Weights of a small model that answers yes/no questions on an image's attributes.
Model: 23.8M parameters, 40-pixel images, encoder arch vit, encoder patch size [4, 4], encoder layers 6, encoder width 512, fusion encoder width 128, fusion encoder layers 8, fusion encoder norm layernorm, fusion encoder moe top_k.
Training: 21300 steps, batches of 96.
Data: trained on aerial photos of the United States (SatlasPretrain), 101725 training examples, 20.1 epochs.
Rows from block 5 of the fusion encoder of a small model that answers yes/no questions on an image's attributes, named by matrix and row number. Rows with one number within an expert belong to one neuron, the router's apart. Each number is 200 + 20 x the weight over its row's rms, rounded and kept within 0 to 999. All counts start at 0.
Before each expert's rows are labels from the 100 texts, of 14976, where the router gives the expert most weight on average: "fires on" is the input token at the peak. Only what is clearly more common there than usual is listed. The data: aerial photos of the United States (SatlasPretrain).
# router: router (fusion_encoder.blocks.5.mlp.router.weight, 8x128, trained with AdamW), inputs 0-63
# up: expert up (fusion_encoder.blocks.5.mlp.up, 8x128x128), inputs 0-63
# down: expert down (fusion_encoder.blocks.5.mlp.down, 8x128x128, transposed), outputs 0-63

# expert 0
fires on: "railway"; "river"
router.0,193,206,177,235,210,215,182,167,237,214,220,171,210,196,219,196,212,200,213,202,157,203,189,195,200,179,183,219,213,212,235,187,203,189,217,202,196,184,226,213,192,195,241,205,200,215,208,210,169,176,211,177,165,199,202,201,168,175,190,206,205,206,161,190
up.13,201,200,221,191,222,197,209,222,222,210,226,189,190,190,189,194,207,171,203,184,215,188,214,236,185,186,205,222,175,190,185,199,205,212,168,207,198,197,191,210,265,201,189,178,182,196,230,248,229,216,220,204,195,140,208,192,215,213,187,196,186,202,220,213
down.13,177,212,191,195,207,210,185,178,216,203,174,188,212,196,214,193,226,228,199,237,190,204,198,211,202,234,202,171,193,196,197,195,168,154,225,216,236,181,195,171,152,169,203,211,225,188,190,194,160,197,191,244,221,229,202,219,226,179,203,176,211,192,203,190
up.14,202,191,225,225,196,201,174,223,202,207,152,207,220,203,185,169,212,174,207,213,200,165,174,239,245,178,187,202,252,227,180,193,186,189,177,161,219,200,190,202,187,204,191,213,169,200,218,206,220,183,218,223,216,178,183,227,207,212,186,194,180,191,185,156
down.14,187,218,205,200,220,171,216,195,215,206,218,212,182,231,201,206,189,235,220,219,174,179,236,155,181,197,229,162,177,186,216,214,206,213,236,232,207,231,190,162,222,226,198,187,216,233,205,228,190,212,181,198,196,195,200,182,226,177,169,204,178,206,207,203
up.15,167,197,201,235,210,201,194,223,211,198,217,180,190,207,160,198,157,218,183,211,192,210,226,173,212,199,168,168,180,200,166,203,204,229,234,213,222,184,204,210,164,211,205,208,231,210,206,225,190,170,207,189,163,193,187,214,193,198,183,195,185,204,237,188
down.15,210,220,182,152,175,230,221,174,184,179,177,208,186,198,202,212,213,216,206,200,211,197,185,218,175,213,228,208,217,177,210,189,204,224,196,194,182,211,181,181,232,207,188,183,179,211,177,179,250,225,203,231,205,205,197,201,205,197,210,210,204,180,168,191
up.16,182,218,160,197,187,202,165,200,216,221,204,218,195,166,207,187,198,225,203,164,178,191,213,212,201,171,207,196,194,223,253,216,169,205,169,212,177,211,250,189,229,232,207,180,186,190,188,232,218,213,209,215,212,190,175,191,238,165,168,165,213,204,197,196
down.16,224,152,213,175,187,182,227,228,186,189,197,192,200,239,224,195,204,195,216,229,202,186,205,215,210,205,235,202,214,228,160,172,191,156,231,202,189,168,185,189,196,176,191,196,201,212,204,164,210,193,199,169,214,208,187,195,165,192,227,225,194,218,191,185
up.17,202,233,193,196,225,191,190,233,179,218,184,196,182,240,218,151,235,179,181,189,192,214,214,189,199,238,230,220,215,168,173,177,214,198,167,187,186,197,262,140,171,208,207,204,211,228,182,218,193,208,225,182,177,205,193,210,197,218,181,218,217,191,191,195
down.17,194,192,213,222,174,213,223,207,202,216,230,224,212,167,186,214,175,208,195,214,223,169,187,201,216,182,182,175,197,203,234,232,163,178,265,213,205,205,144,231,222,206,187,183,205,175,221,195,214,241,188,180,209,196,228,204,220,186,212,186,187,188,211,216
up.18,188,176,201,244,182,205,203,218,160,194,184,163,224,158,208,216,219,222,194,204,185,196,180,224,198,217,206,171,158,201,200,238,210,192,215,212,190,217,190,209,154,181,192,207,185,224,193,222,216,216,181,202,198,213,214,184,203,202,172,168,215,209,230,175
down.18,207,190,191,216,205,196,211,182,178,198,198,260,181,203,194,159,172,204,204,192,192,153,205,179,217,226,181,212,215,194,253,196,186,206,185,195,205,213,179,181,243,217,187,193,227,200,198,188,172,186,171,194,198,169,174,203,179,212,220,219,209,167,222,221
up.19,181,184,190,189,220,182,241,214,160,197,204,195,184,175,235,234,227,218,198,231,191,210,179,208,182,216,205,211,168,170,214,206,177,181,226,202,155,203,179,207,192,196,228,217,201,193,197,227,178,223,193,171,208,221,229,196,230,208,206,229,176,157,181,217
down.19,242,174,233,202,191,205,185,236,249,220,206,208,188,241,190,194,192,217,224,182,229,207,207,173,210,215,197,215,204,197,204,198,219,224,202,217,222,171,208,182,210,187,190,175,205,219,218,197,224,199,151,202,206,195,239,186,212,203,213,187,207,207,198,190
up.20,203,222,221,187,174,211,199,208,193,185,182,185,181,225,168,217,166,201,165,171,227,208,210,216,221,170,208,220,188,209,202,205,207,166,192,197,257,168,170,170,166,196,178,182,209,206,167,221,183,188,176,178,215,239,201,201,198,216,183,223,224,216,184,233
down.20,206,162,191,206,215,167,180,196,223,207,224,229,211,161,226,190,236,202,196,230,203,196,204,198,187,204,199,217,210,204,206,181,184,214,193,203,157,211,220,213,223,212,222,210,190,195,194,193,218,191,212,210,206,197,177,207,188,196,193,190,180,195,215,195
up.21,178,194,176,188,203,218,201,194,262,215,192,205,197,206,160,196,210,201,181,204,199,193,236,212,226,182,183,208,246,195,213,181,181,179,191,214,190,160,196,212,216,233,235,204,196,201,232,210,188,204,192,194,207,206,216,205,159,191,184,192,220,211,162,169
down.21,194,179,214,207,194,182,210,300,205,221,223,182,176,192,180,181,236,205,208,212,207,190,217,212,203,187,207,200,207,234,175,213,184,185,184,203,188,207,163,198,193,188,209,179,184,200,179,233,194,200,223,218,228,181,197,202,237,197,212,186,171,173,195,201
up.22,214,172,185,141,218,201,203,204,196,222,165,234,208,210,215,203,183,213,199,171,202,186,231,221,170,186,205,205,196,168,179,191,208,219,184,195,227,212,188,202,245,183,188,212,232,207,182,203,183,200,162,203,219,226,193,216,191,234,160,186,232,177,210,194
down.22,185,206,193,256,202,211,198,197,202,182,223,136,206,194,191,157,249,185,197,205,214,213,167,192,227,208,196,173,169,209,221,194,199,173,211,211,192,209,179,197,169,212,205,200,168,216,188,199,187,223,199,183,217,173,194,183,234,184,217,194,168,221,179,210
up.23,198,199,219,223,219,194,216,212,220,197,199,187,201,171,201,199,175,187,206,189,218,171,215,218,176,214,212,173,199,229,219,179,214,206,209,154,210,198,176,216,220,195,203,182,175,197,168,213,202,189,221,217,183,210,171,211,185,127,174,229,192,186,254,220
down.23,236,188,182,169,201,196,207,220,191,200,195,222,183,202,215,200,235,227,199,200,189,209,177,192,193,174,191,173,199,175,195,243,213,174,217,207,230,204,220,206,194,191,191,237,187,216,228,203,202,212,181,181,206,194,228,205,210,262,201,171,197,198,163,169
up.24,197,172,220,226,178,204,213,205,194,234,216,209,202,198,211,217,162,193,192,214,224,188,174,218,212,207,188,210,170,198,185,205,198,178,181,175,177,206,186,183,183,194,174,216,233,192,175,200,222,216,184,175,204,205,169,175,197,222,208,189,222,244,199,156
down.24,175,198,187,213,192,180,191,188,178,204,202,187,178,219,196,176,211,218,231,198,181,180,195,204,222,195,200,179,228,195,204,196,192,217,186,224,202,192,218,169,195,215,190,180,196,208,234,188,218,164,211,241,186,193,207,232,202,194,182,200,167,153,223,214

# expert 3
fires on: "park"; "railway"
router.3,198,210,212,226,210,222,181,200,259,232,197,230,215,208,217,209,221,196,229,200,188,208,215,177,215,185,197,190,213,214,223,206,210,183,226,221,216,188,247,200,184,188,269,199,195,210,195,224,207,187,209,196,198,199,183,204,193,205,217,232,193,208,194,207
up.24,203,163,208,194,163,181,190,215,210,165,170,172,201,177,155,175,240,232,177,212,189,185,199,189,202,187,200,190,222,227,179,189,192,214,224,196,206,175,179,160,220,228,183,225,221,234,229,192,174,162,203,144,246,205,195,193,210,217,247,209,193,191,214,214
down.24,192,219,194,214,213,205,223,209,187,178,191,227,194,222,213,216,182,192,210,208,167,214,177,240,175,204,187,237,214,202,199,203,223,183,184,200,207,239,206,218,179,173,218,207,171,164,200,222,212,230,187,212,182,200,201,211,203,171,157,185,201,201,194,209
up.25,214,232,238,182,218,240,199,216,177,172,181,193,213,212,245,215,195,179,205,194,203,207,192,223,208,202,188,210,201,227,168,215,187,177,200,156,195,163,195,173,184,164,199,210,159,205,201,214,232,234,144,225,193,207,186,211,162,206,220,208,199,226,201,177
down.25,183,228,143,209,195,223,173,213,217,230,212,202,207,189,175,183,218,215,191,193,183,187,186,194,233,192,232,202,203,200,208,190,202,201,215,241,217,227,238,208,194,192,206,154,203,185,245,206,167,165,228,203,182,228,205,200,221,222,200,202,162,164,183,225
up.26,190,190,154,228,216,205,242,221,178,175,203,202,201,197,169,203,151,194,198,183,187,199,232,210,200,196,194,211,172,188,199,198,210,209,178,209,195,224,164,209,160,176,188,214,210,228,192,188,193,205,180,223,181,237,194,214,236,193,201,208,182,203,244,224
down.26,206,186,209,190,184,203,158,198,186,185,221,190,205,180,178,176,221,222,191,209,189,168,219,209,223,227,190,174,208,194,183,191,193,213,188,133,166,208,210,197,232,248,187,200,204,198,202,205,198,210,215,199,224,172,192,172,184,212,189,189,170,216,217,186
up.27,182,210,190,177,176,178,208,218,175,237,193,171,173,194,176,209,216,222,185,200,172,192,200,218,202,223,204,182,184,211,204,241,210,193,205,190,182,214,207,232,230,158,234,193,242,187,198,180,201,232,165,191,183,195,208,190,170,183,189,215,234,158,181,208
down.27,188,163,188,203,181,199,161,178,215,193,246,210,231,219,193,198,174,197,216,219,205,211,191,174,192,171,207,214,196,190,219,186,215,226,228,217,175,201,178,172,203,248,168,236,158,202,170,188,235,171,217,166,221,201,192,189,181,178,211,220,184,198,229,197
up.28,224,236,217,185,189,183,205,209,208,178,204,213,199,182,188,223,218,229,240,207,200,231,204,143,209,166,222,201,185,188,203,214,217,160,197,186,171,194,185,169,210,200,228,195,210,221,200,194,197,171,212,214,194,208,200,169,255,169,225,212,223,211,228,190
down.28,210,151,164,195,213,209,180,192,229,200,214,159,222,198,215,217,176,172,182,192,196,184,243,241,219,207,171,217,193,195,196,128,176,210,187,195,220,205,219,229,205,206,209,187,212,201,193,211,184,222,191,203,189,172,224,222,187,224,201,199,217,208,181,206
up.29,216,211,208,214,219,200,182,217,200,159,220,221,186,199,202,192,193,204,229,207,220,214,201,221,177,188,189,210,197,158,198,176,181,207,199,195,229,239,193,221,193,213,206,139,199,173,203,183,207,179,178,211,187,199,205,192,201,204,205,206,189,218,207,192
down.29,198,206,207,219,214,212,193,196,228,202,196,219,214,189,184,219,183,210,179,196,195,183,234,187,218,210,226,217,223,205,188,195,219,189,198,191,174,144,181,178,208,194,196,252,203,245,205,226,189,218,213,198,197,226,222,216,213,202,177,220,219,204,217,186
up.30,194,214,218,188,228,187,194,199,135,195,174,205,211,170,192,223,252,210,207,165,199,202,184,248,168,211,181,199,203,202,194,223,198,207,201,180,215,171,186,202,214,192,207,180,178,203,198,179,173,221,167,221,233,177,190,186,217,207,218,209,201,203,186,207
down.30,253,181,203,185,206,220,226,218,177,219,204,203,185,190,213,173,185,180,197,228,194,186,203,178,227,164,241,204,204,206,230,174,182,187,211,177,179,206,222,153,213,168,198,202,213,217,225,223,209,215,219,178,171,212,195,200,188,189,177,206,184,185,210,214
up.31,185,198,187,204,210,188,200,196,175,207,189,205,175,200,164,190,209,188,169,189,217,184,217,230,214,238,226,212,205,177,233,189,190,221,183,219,209,147,218,218,185,194,209,211,205,221,177,174,203,182,188,207,197,201,199,207,220,213,191,222,232,187,195,185
down.31,173,173,227,234,198,195,200,179,212,199,217,194,212,194,209,209,230,184,200,206,223,175,205,188,185,201,201,203,187,209,137,181,177,216,190,170,169,189,187,172,211,244,208,188,206,203,176,195,179,220,161,212,234,208,219,202,196,208,218,205,190,217,209,203
up.32,213,172,198,214,191,182,196,197,241,210,207,196,178,198,192,247,228,193,217,225,217,196,205,234,239,225,172,239,182,193,175,172,206,163,214,211,214,174,173,212,183,195,188,189,200,199,214,150,237,213,180,178,223,198,177,155,192,226,188,208,191,218,198,175
down.32,195,218,203,197,222,198,184,217,186,232,188,188,208,202,177,183,205,196,171,208,221,172,194,161,194,209,211,177,187,204,232,185,189,197,184,198,190,221,186,185,205,191,192,209,203,216,183,253,196,222,181,225,184,205,238,222,203,183,202,207,205,144,221,234
up.33,198,198,203,213,200,206,195,200,188,188,247,186,210,161,180,166,180,214,200,214,159,200,169,200,231,226,203,196,188,180,212,177,223,222,225,169,169,201,260,216,174,189,204,206,216,199,215,195,166,203,239,204,229,191,225,238,202,214,176,188,185,192,211,181
down.33,218,210,205,226,230,194,197,173,216,207,176,201,198,249,245,211,202,163,182,213,222,237,208,215,193,190,188,201,201,191,135,213,210,169,174,237,189,194,160,196,236,199,217,211,197,200,184,179,206,190,185,179,197,201,205,165,195,185,201,221,202,223,221,245
up.34,216,207,170,173,198,197,204,195,192,186,174,208,201,163,215,177,206,205,174,202,153,179,172,223,181,216,212,176,177,230,200,189,222,177,218,183,219,229,203,223,201,181,226,188,192,219,199,234,192,202,245,170,216,194,177,166,206,217,221,207,200,203,204,216
down.34,214,206,213,182,221,187,207,268,229,186,202,210,220,217,218,215,166,188,182,186,213,178,188,197,185,168,198,225,204,199,204,199,215,201,195,182,209,202,187,171,214,227,173,193,220,195,191,244,199,222,183,195,182,209,178,235,208,195,202,207,259,180,199,230
up.35,209,192,211,203,192,182,211,192,226,176,185,196,220,190,195,191,170,218,218,181,198,197,198,177,183,201,193,229,181,190,230,182,205,152,189,194,184,252,226,163,172,225,196,179,196,215,196,217,199,201,202,192,197,193,181,205,192,215,221,192,200,185,223,215
down.35,191,192,198,225,189,216,181,208,153,218,218,194,188,202,178,177,202,185,188,211,218,221,225,199,180,167,197,162,178,193,175,199,201,244,174,200,191,195,204,246,215,214,215,205,241,230,230,190,193,219,200,199,184,208,209,183,213,173,195,228,178,194,208,191

# expert 2
fires on: "building"
router.2,194,203,208,243,234,203,198,195,231,215,235,162,209,217,229,192,232,196,235,231,196,208,194,182,204,177,184,221,231,210,232,177,190,179,197,237,180,189,220,199,186,204,253,193,202,225,190,199,206,174,218,207,205,184,194,211,187,178,217,202,183,204,201,218
up.13,186,237,171,181,208,247,212,209,212,196,218,232,200,219,228,188,196,209,179,201,186,223,229,171,176,220,174,184,207,188,201,212,212,197,212,191,202,153,208,218,208,188,163,182,218,217,157,231,189,233,196,158,196,163,198,198,211,231,216,213,194,223,197,210
down.13,186,164,208,194,177,158,197,194,217,206,188,192,175,158,173,192,223,198,216,212,249,195,215,246,193,180,238,227,191,224,199,191,189,195,178,189,195,232,168,221,186,211,221,178,198,184,201,161,245,218,182,228,209,223,204,209,184,198,203,190,218,189,212,201
up.14,201,195,206,194,207,166,201,197,183,206,218,184,185,206,209,169,209,211,170,177,209,233,217,218,176,179,216,210,236,193,202,173,225,186,174,190,220,169,275,189,204,200,220,196,191,196,204,225,222,176,200,196,228,184,180,222,199,187,230,207,245,207,177,216
down.14,181,194,205,217,171,254,207,218,212,201,213,223,235,222,199,237,192,197,212,214,207,179,201,171,220,206,196,207,167,186,185,231,190,166,234,236,179,218,171,219,214,220,228,195,197,182,193,202,186,216,212,202,162,185,193,190,200,223,174,182,179,192,178,185
up.15,195,183,194,185,226,206,188,204,224,261,186,205,185,213,184,173,185,211,178,212,237,184,200,187,205,221,199,165,215,189,152,216,184,187,213,200,203,187,210,254,214,220,169,206,169,204,199,187,186,181,244,178,206,203,199,185,180,177,191,209,180,248,201,184
down.15,202,217,200,220,161,201,176,189,164,160,221,203,193,242,210,213,235,194,200,184,180,228,189,186,207,196,209,194,201,208,226,173,197,237,174,195,201,212,206,163,183,212,223,209,217,189,208,217,233,200,185,216,234,171,184,236,234,184,193,202,216,202,198,224
up.16,216,184,193,173,188,218,173,187,196,225,188,230,216,203,222,214,206,201,197,169,173,196,214,210,207,210,199,213,208,190,222,205,211,194,224,184,168,191,193,191,218,246,191,202,230,206,183,187,212,196,192,226,196,170,202,180,202,209,205,157,173,231,248,215
down.16,220,205,188,182,167,184,214,210,197,194,229,202,222,192,192,194,152,199,199,215,223,208,192,167,185,197,248,183,175,228,217,215,216,182,178,222,229,209,195,199,228,191,154,193,199,235,210,200,182,201,225,216,184,189,198,229,184,199,176,207,213,171,174,189
up.17,242,204,214,206,161,218,238,202,231,186,250,239,216,190,227,169,162,220,191,182,175,181,178,170,200,205,177,171,190,200,222,214,169,202,175,196,185,200,202,212,211,194,195,218,225,204,220,218,200,147,197,215,183,197,196,212,172,192,157,241,210,218,190,198
down.17,212,172,198,209,241,212,195,226,211,204,211,160,211,207,209,217,216,202,225,197,202,224,196,230,230,208,221,221,196,200,186,188,231,214,222,201,171,201,195,167,207,240,194,179,181,194,177,175,178,221,225,197,186,210,181,232,197,206,207,186,190,184,210,195
up.18,228,208,160,204,169,208,182,155,202,212,218,211,236,206,199,194,230,193,186,194,211,221,218,233,205,155,213,221,195,204,189,183,192,233,186,198,180,199,228,223,205,213,194,188,238,193,194,219,223,192,198,238,203,185,213,205,198,205,213,228,178,224,234,222
down.18,210,177,207,173,187,191,227,218,171,211,228,171,215,195,216,199,173,158,210,187,183,173,206,174,218,195,173,207,229,202,248,224,188,150,216,233,191,202,193,182,208,215,229,200,195,193,193,214,183,196,224,220,192,208,195,196,228,217,205,158,217,185,185,214
up.19,158,206,198,194,207,199,148,217,204,221,230,195,151,219,196,218,176,201,201,210,207,203,219,207,215,200,194,176,249,194,186,200,158,195,184,169,199,179,217,189,207,204,202,203,228,240,187,203,215,196,180,199,191,187,160,193,217,193,193,187,183,179,161,203
down.19,241,198,213,172,220,208,238,211,209,188,173,193,219,190,192,170,219,215,185,224,195,200,179,180,182,181,178,263,169,193,201,206,184,171,213,232,208,193,204,222,184,185,186,182,178,168,207,205,211,197,191,194,205,229,239,188,179,208,203,204,181,204,200,213
up.20,211,207,211,212,187,195,220,196,199,202,240,197,235,179,213,214,166,199,211,205,208,160,177,200,185,191,154,179,202,192,211,216,156,193,195,198,191,199,170,205,214,205,190,195,236,206,189,196,226,177,220,207,196,191,154,189,253,229,187,212,216,201,176,178
down.20,187,170,231,153,203,185,208,222,189,214,205,195,181,205,173,169,202,231,178,216,170,215,230,184,233,213,209,200,215,217,196,179,188,210,218,167,188,192,233,217,189,205,205,197,208,221,226,193,206,179,205,202,214,242,195,248,195,190,211,171,204,196,211,198
up.21,238,226,215,172,200,212,191,212,162,185,187,187,204,215,203,246,168,199,167,200,204,202,212,151,204,215,218,209,182,197,193,207,203,180,197,206,209,193,207,190,192,184,200,189,183,193,170,192,223,167,212,191,205,208,201,190,202,219,189,207,216,207,203,250
down.21,185,208,184,189,197,198,195,291,226,204,202,222,212,196,230,211,222,225,197,204,231,188,219,194,185,208,195,166,195,204,224,157,192,210,221,186,214,193,193,225,193,189,184,198,164,216,189,237,193,220,180,183,177,226,183,158,204,188,196,219,175,176,161,207
up.22,208,220,203,227,196,208,182,215,185,189,183,196,171,188,198,218,233,222,169,207,176,208,193,233,177,235,189,211,188,214,188,202,216,200,210,200,204,202,200,207,237,183,188,151,211,203,169,220,191,262,165,176,196,208,196,200,180,208,191,192,207,211,194,202
down.22,194,208,199,175,183,203,198,218,202,203,210,242,201,210,219,199,184,160,223,220,206,151,194,192,217,187,191,196,191,200,177,196,203,226,196,188,205,205,210,187,145,213,204,228,174,202,243,183,201,201,200,217,210,179,214,179,213,216,175,233,179,169,200,211
up.23,195,209,186,196,181,189,206,195,191,212,192,206,196,183,200,222,211,191,180,191,172,165,239,229,189,188,224,203,204,192,218,184,214,215,182,209,228,192,205,146,162,195,189,186,191,186,194,200,191,222,179,194,237,211,199,189,215,188,182,210,203,193,210,222
down.23,207,215,202,239,209,199,189,186,236,166,210,200,213,213,244,181,191,200,205,212,207,202,135,195,224,246,175,198,184,179,182,242,206,194,204,178,179,213,200,224,218,191,188,189,206,212,241,160,217,211,207,225,149,184,226,215,153,200,219,167,191,197,207,193
up.24,187,171,215,189,196,225,194,215,234,210,222,209,214,236,234,194,235,207,208,216,191,205,171,172,206,211,211,203,233,222,188,183,168,203,213,219,210,174,199,189,184,202,192,160,175,213,176,223,216,181,183,230,182,172,191,213,188,190,217,230,174,184,171,194
down.24,207,194,188,184,207,159,207,225,177,200,210,209,163,179,188,218,191,231,196,195,228,195,199,194,211,179,216,217,195,169,218,242,201,204,173,189,195,210,190,181,224,207,206,187,232,192,220,201,182,211,188,206,222,206,199,204,221,201,210,172,199,173,217,160

# expert 1
fires on: "crop field"; "park"; "river"
router.1,185,213,211,231,197,226,200,181,245,225,211,205,184,223,224,191,208,222,206,209,177,190,200,206,201,176,186,195,214,199,229,244,203,197,197,241,212,225,218,197,203,200,211,195,191,201,198,194,169,185,206,209,207,188,177,190,192,190,217,189,181,195,166,194
up.13,192,177,183,214,215,212,192,227,238,173,221,200,233,197,181,190,206,229,141,208,150,168,180,186,237,205,204,210,181,210,209,215,211,223,218,213,220,226,212,173,234,233,202,201,201,200,167,222,191,167,180,239,207,207,179,202,191,212,205,172,189,196,174,213
down.13,203,220,191,184,201,194,188,214,157,221,194,196,179,194,180,186,220,190,262,210,244,194,251,191,203,196,205,205,228,214,170,221,212,189,169,188,200,176,171,201,195,185,218,185,195,207,197,223,212,232,228,190,224,192,165,211,176,217,195,209,207,206,200,186
up.14,233,214,229,184,208,216,188,180,211,204,189,195,219,174,153,182,215,191,189,188,217,180,197,202,234,195,184,160,205,199,187,218,169,222,207,217,233,199,248,154,190,216,206,213,201,217,216,166,195,168,210,198,217,186,207,193,170,218,209,217,182,193,202,165
down.14,193,194,137,214,205,175,192,218,169,178,216,193,207,202,243,205,199,197,193,195,200,233,184,179,188,205,212,249,175,206,196,204,216,181,205,153,214,226,201,227,228,177,239,195,208,186,199,210,197,218,187,200,208,197,208,201,195,204,183,188,211,205,186,218
up.15,196,228,197,188,197,186,186,211,237,212,193,203,221,225,209,214,233,219,198,244,217,197,235,184,186,203,174,190,213,197,226,192,204,219,174,179,196,173,219,192,172,201,219,224,235,212,199,202,192,190,214,217,223,163,195,231,211,177,164,231,177,207,201,190
down.15,194,203,232,214,172,222,229,184,193,196,193,190,185,207,232,180,154,190,213,192,160,182,177,214,196,167,183,197,156,177,179,218,223,191,200,207,230,206,208,201,211,199,192,214,159,196,198,166,210,225,215,169,192,232,242,180,192,196,211,181,211,196,211,202
up.16,181,214,227,227,189,170,213,184,190,162,215,208,211,203,178,208,198,218,166,218,199,203,217,186,194,210,184,184,180,171,172,202,197,231,199,176,160,243,196,201,183,204,208,189,198,224,190,169,210,183,191,237,206,232,204,220,204,182,195,211,231,224,181,214
down.16,210,205,174,199,224,183,188,180,211,230,210,181,207,172,209,216,201,193,194,155,225,196,193,208,188,210,216,208,227,182,192,200,208,168,209,212,237,165,184,215,234,224,203,174,217,195,204,233,198,204,233,157,232,214,236,173,210,194,219,168,200,200,224,190
up.17,198,206,223,175,193,233,201,216,175,170,204,216,217,176,218,192,172,228,231,173,200,177,146,210,205,148,191,199,200,182,231,231,181,220,195,224,190,168,178,197,188,196,213,170,217,186,189,206,178,196,204,216,226,169,202,192,195,173,202,213,219,209,220,224
down.17,212,203,179,204,201,190,209,178,216,207,219,214,209,229,173,193,211,171,185,226,202,210,247,211,210,217,206,199,175,205,179,200,217,147,209,171,197,234,197,211,174,202,184,213,184,191,213,183,208,210,183,195,178,239,192,202,221,216,193,201,201,210,173,190
up.18,197,243,196,203,205,189,188,234,170,213,212,200,190,187,202,208,219,209,192,222,207,176,149,172,213,200,206,218,169,211,199,179,176,216,217,215,184,199,245,222,160,172,234,202,185,174,208,202,189,206,175,198,204,239,220,198,192,229,209,226,222,167,170,188
down.18,233,187,178,165,203,226,233,188,199,202,216,151,201,235,209,193,178,213,214,170,198,213,231,231,197,195,186,214,221,232,214,181,209,210,202,161,187,207,209,191,243,191,177,206,225,194,207,164,189,185,189,199,186,181,211,220,214,201,167,233,183,223,189,190
up.19,221,179,205,190,213,242,217,172,197,195,184,191,212,181,182,172,215,206,233,209,212,237,202,200,213,196,173,220,173,214,174,223,215,193,201,188,188,194,208,195,258,189,234,178,213,185,212,231,193,210,187,236,148,176,184,209,178,199,229,190,198,214,211,222
down.19,203,238,211,234,175,198,192,216,227,225,193,220,197,238,204,181,206,175,201,194,215,174,228,202,241,202,199,180,254,193,214,233,191,234,191,211,192,208,194,214,161,215,163,188,210,230,204,204,198,170,176,193,238,205,215,196,187,203,214,208,204,198,209,179
up.20,187,191,191,195,180,193,188,219,220,211,191,211,184,194,201,194,208,254,212,177,196,232,168,175,196,189,207,242,217,199,242,158,187,200,202,200,196,203,248,186,196,239,217,192,138,197,206,208,201,174,206,195,191,220,196,171,208,196,176,180,258,203,186,197
down.20,211,206,207,203,197,182,230,175,185,197,213,154,181,218,175,204,199,156,171,193,206,206,235,213,202,179,208,169,203,204,173,201,195,203,204,195,205,189,188,204,173,197,198,207,245,206,187,203,190,246,198,177,214,186,207,219,215,190,253,225,161,195,208,200
up.21,206,189,131,194,239,203,185,182,205,204,246,195,225,210,194,223,206,187,214,207,191,196,234,206,222,196,208,227,174,195,180,162,224,210,220,224,175,166,220,202,202,201,233,190,192,190,197,169,217,201,165,176,197,196,184,206,203,216,183,180,216,200,229,208
down.21,209,179,230,214,169,234,210,203,195,205,179,184,168,203,209,203,224,193,184,191,194,207,197,222,225,193,218,190,214,223,241,210,208,189,186,201,215,177,221,186,211,175,170,212,204,197,202,231,202,247,207,223,180,232,236,185,194,189,158,195,217,188,202,187
up.22,225,207,195,203,155,194,191,200,230,173,195,227,204,182,195,186,205,188,191,181,195,213,202,192,176,200,191,205,210,186,223,231,191,181,200,209,176,160,209,191,189,193,193,203,210,168,192,260,203,180,199,220,193,154,198,217,221,194,224,202,223,210,188,203
down.22,186,196,210,185,237,217,221,206,217,186,196,186,193,216,215,181,183,197,210,203,217,183,211,228,187,200,222,195,190,222,180,146,247,211,211,149,216,219,198,186,192,211,182,184,192,217,200,164,222,224,188,169,224,254,163,184,188,218,204,209,188,194,183,174
up.23,198,200,186,174,199,200,186,216,150,194,182,185,172,201,173,206,209,194,206,198,221,198,198,180,182,215,243,204,214,180,188,193,205,173,198,192,178,210,192,226,203,154,192,187,173,179,171,202,185,228,238,192,199,205,236,197,244,171,209,215,198,188,170,222
down.23,201,204,195,217,209,195,223,272,222,197,197,197,208,225,242,224,184,219,215,196,216,198,201,151,200,189,160,201,210,193,194,184,194,227,210,207,203,213,226,187,190,189,178,175,245,198,213,229,216,206,186,211,197,199,192,164,218,185,198,204,203,207,189,195
up.24,190,193,189,212,200,188,220,204,197,200,207,186,209,170,211,191,205,220,201,218,232,184,176,208,183,199,190,165,198,179,222,212,221,208,192,199,200,204,212,199,194,191,203,227,179,205,225,198,186,182,202,213,212,225,172,184,198,211,216,214,159,208,244,192
down.24,198,205,231,207,203,208,182,216,188,195,192,241,215,228,159,223,204,186,210,196,176,204,218,209,198,235,188,201,213,237,190,205,202,213,220,190,231,189,178,222,206,208,184,199,236,190,194,163,211,215,181,224,169,182,185,226,187,196,160,211,205,216,171,192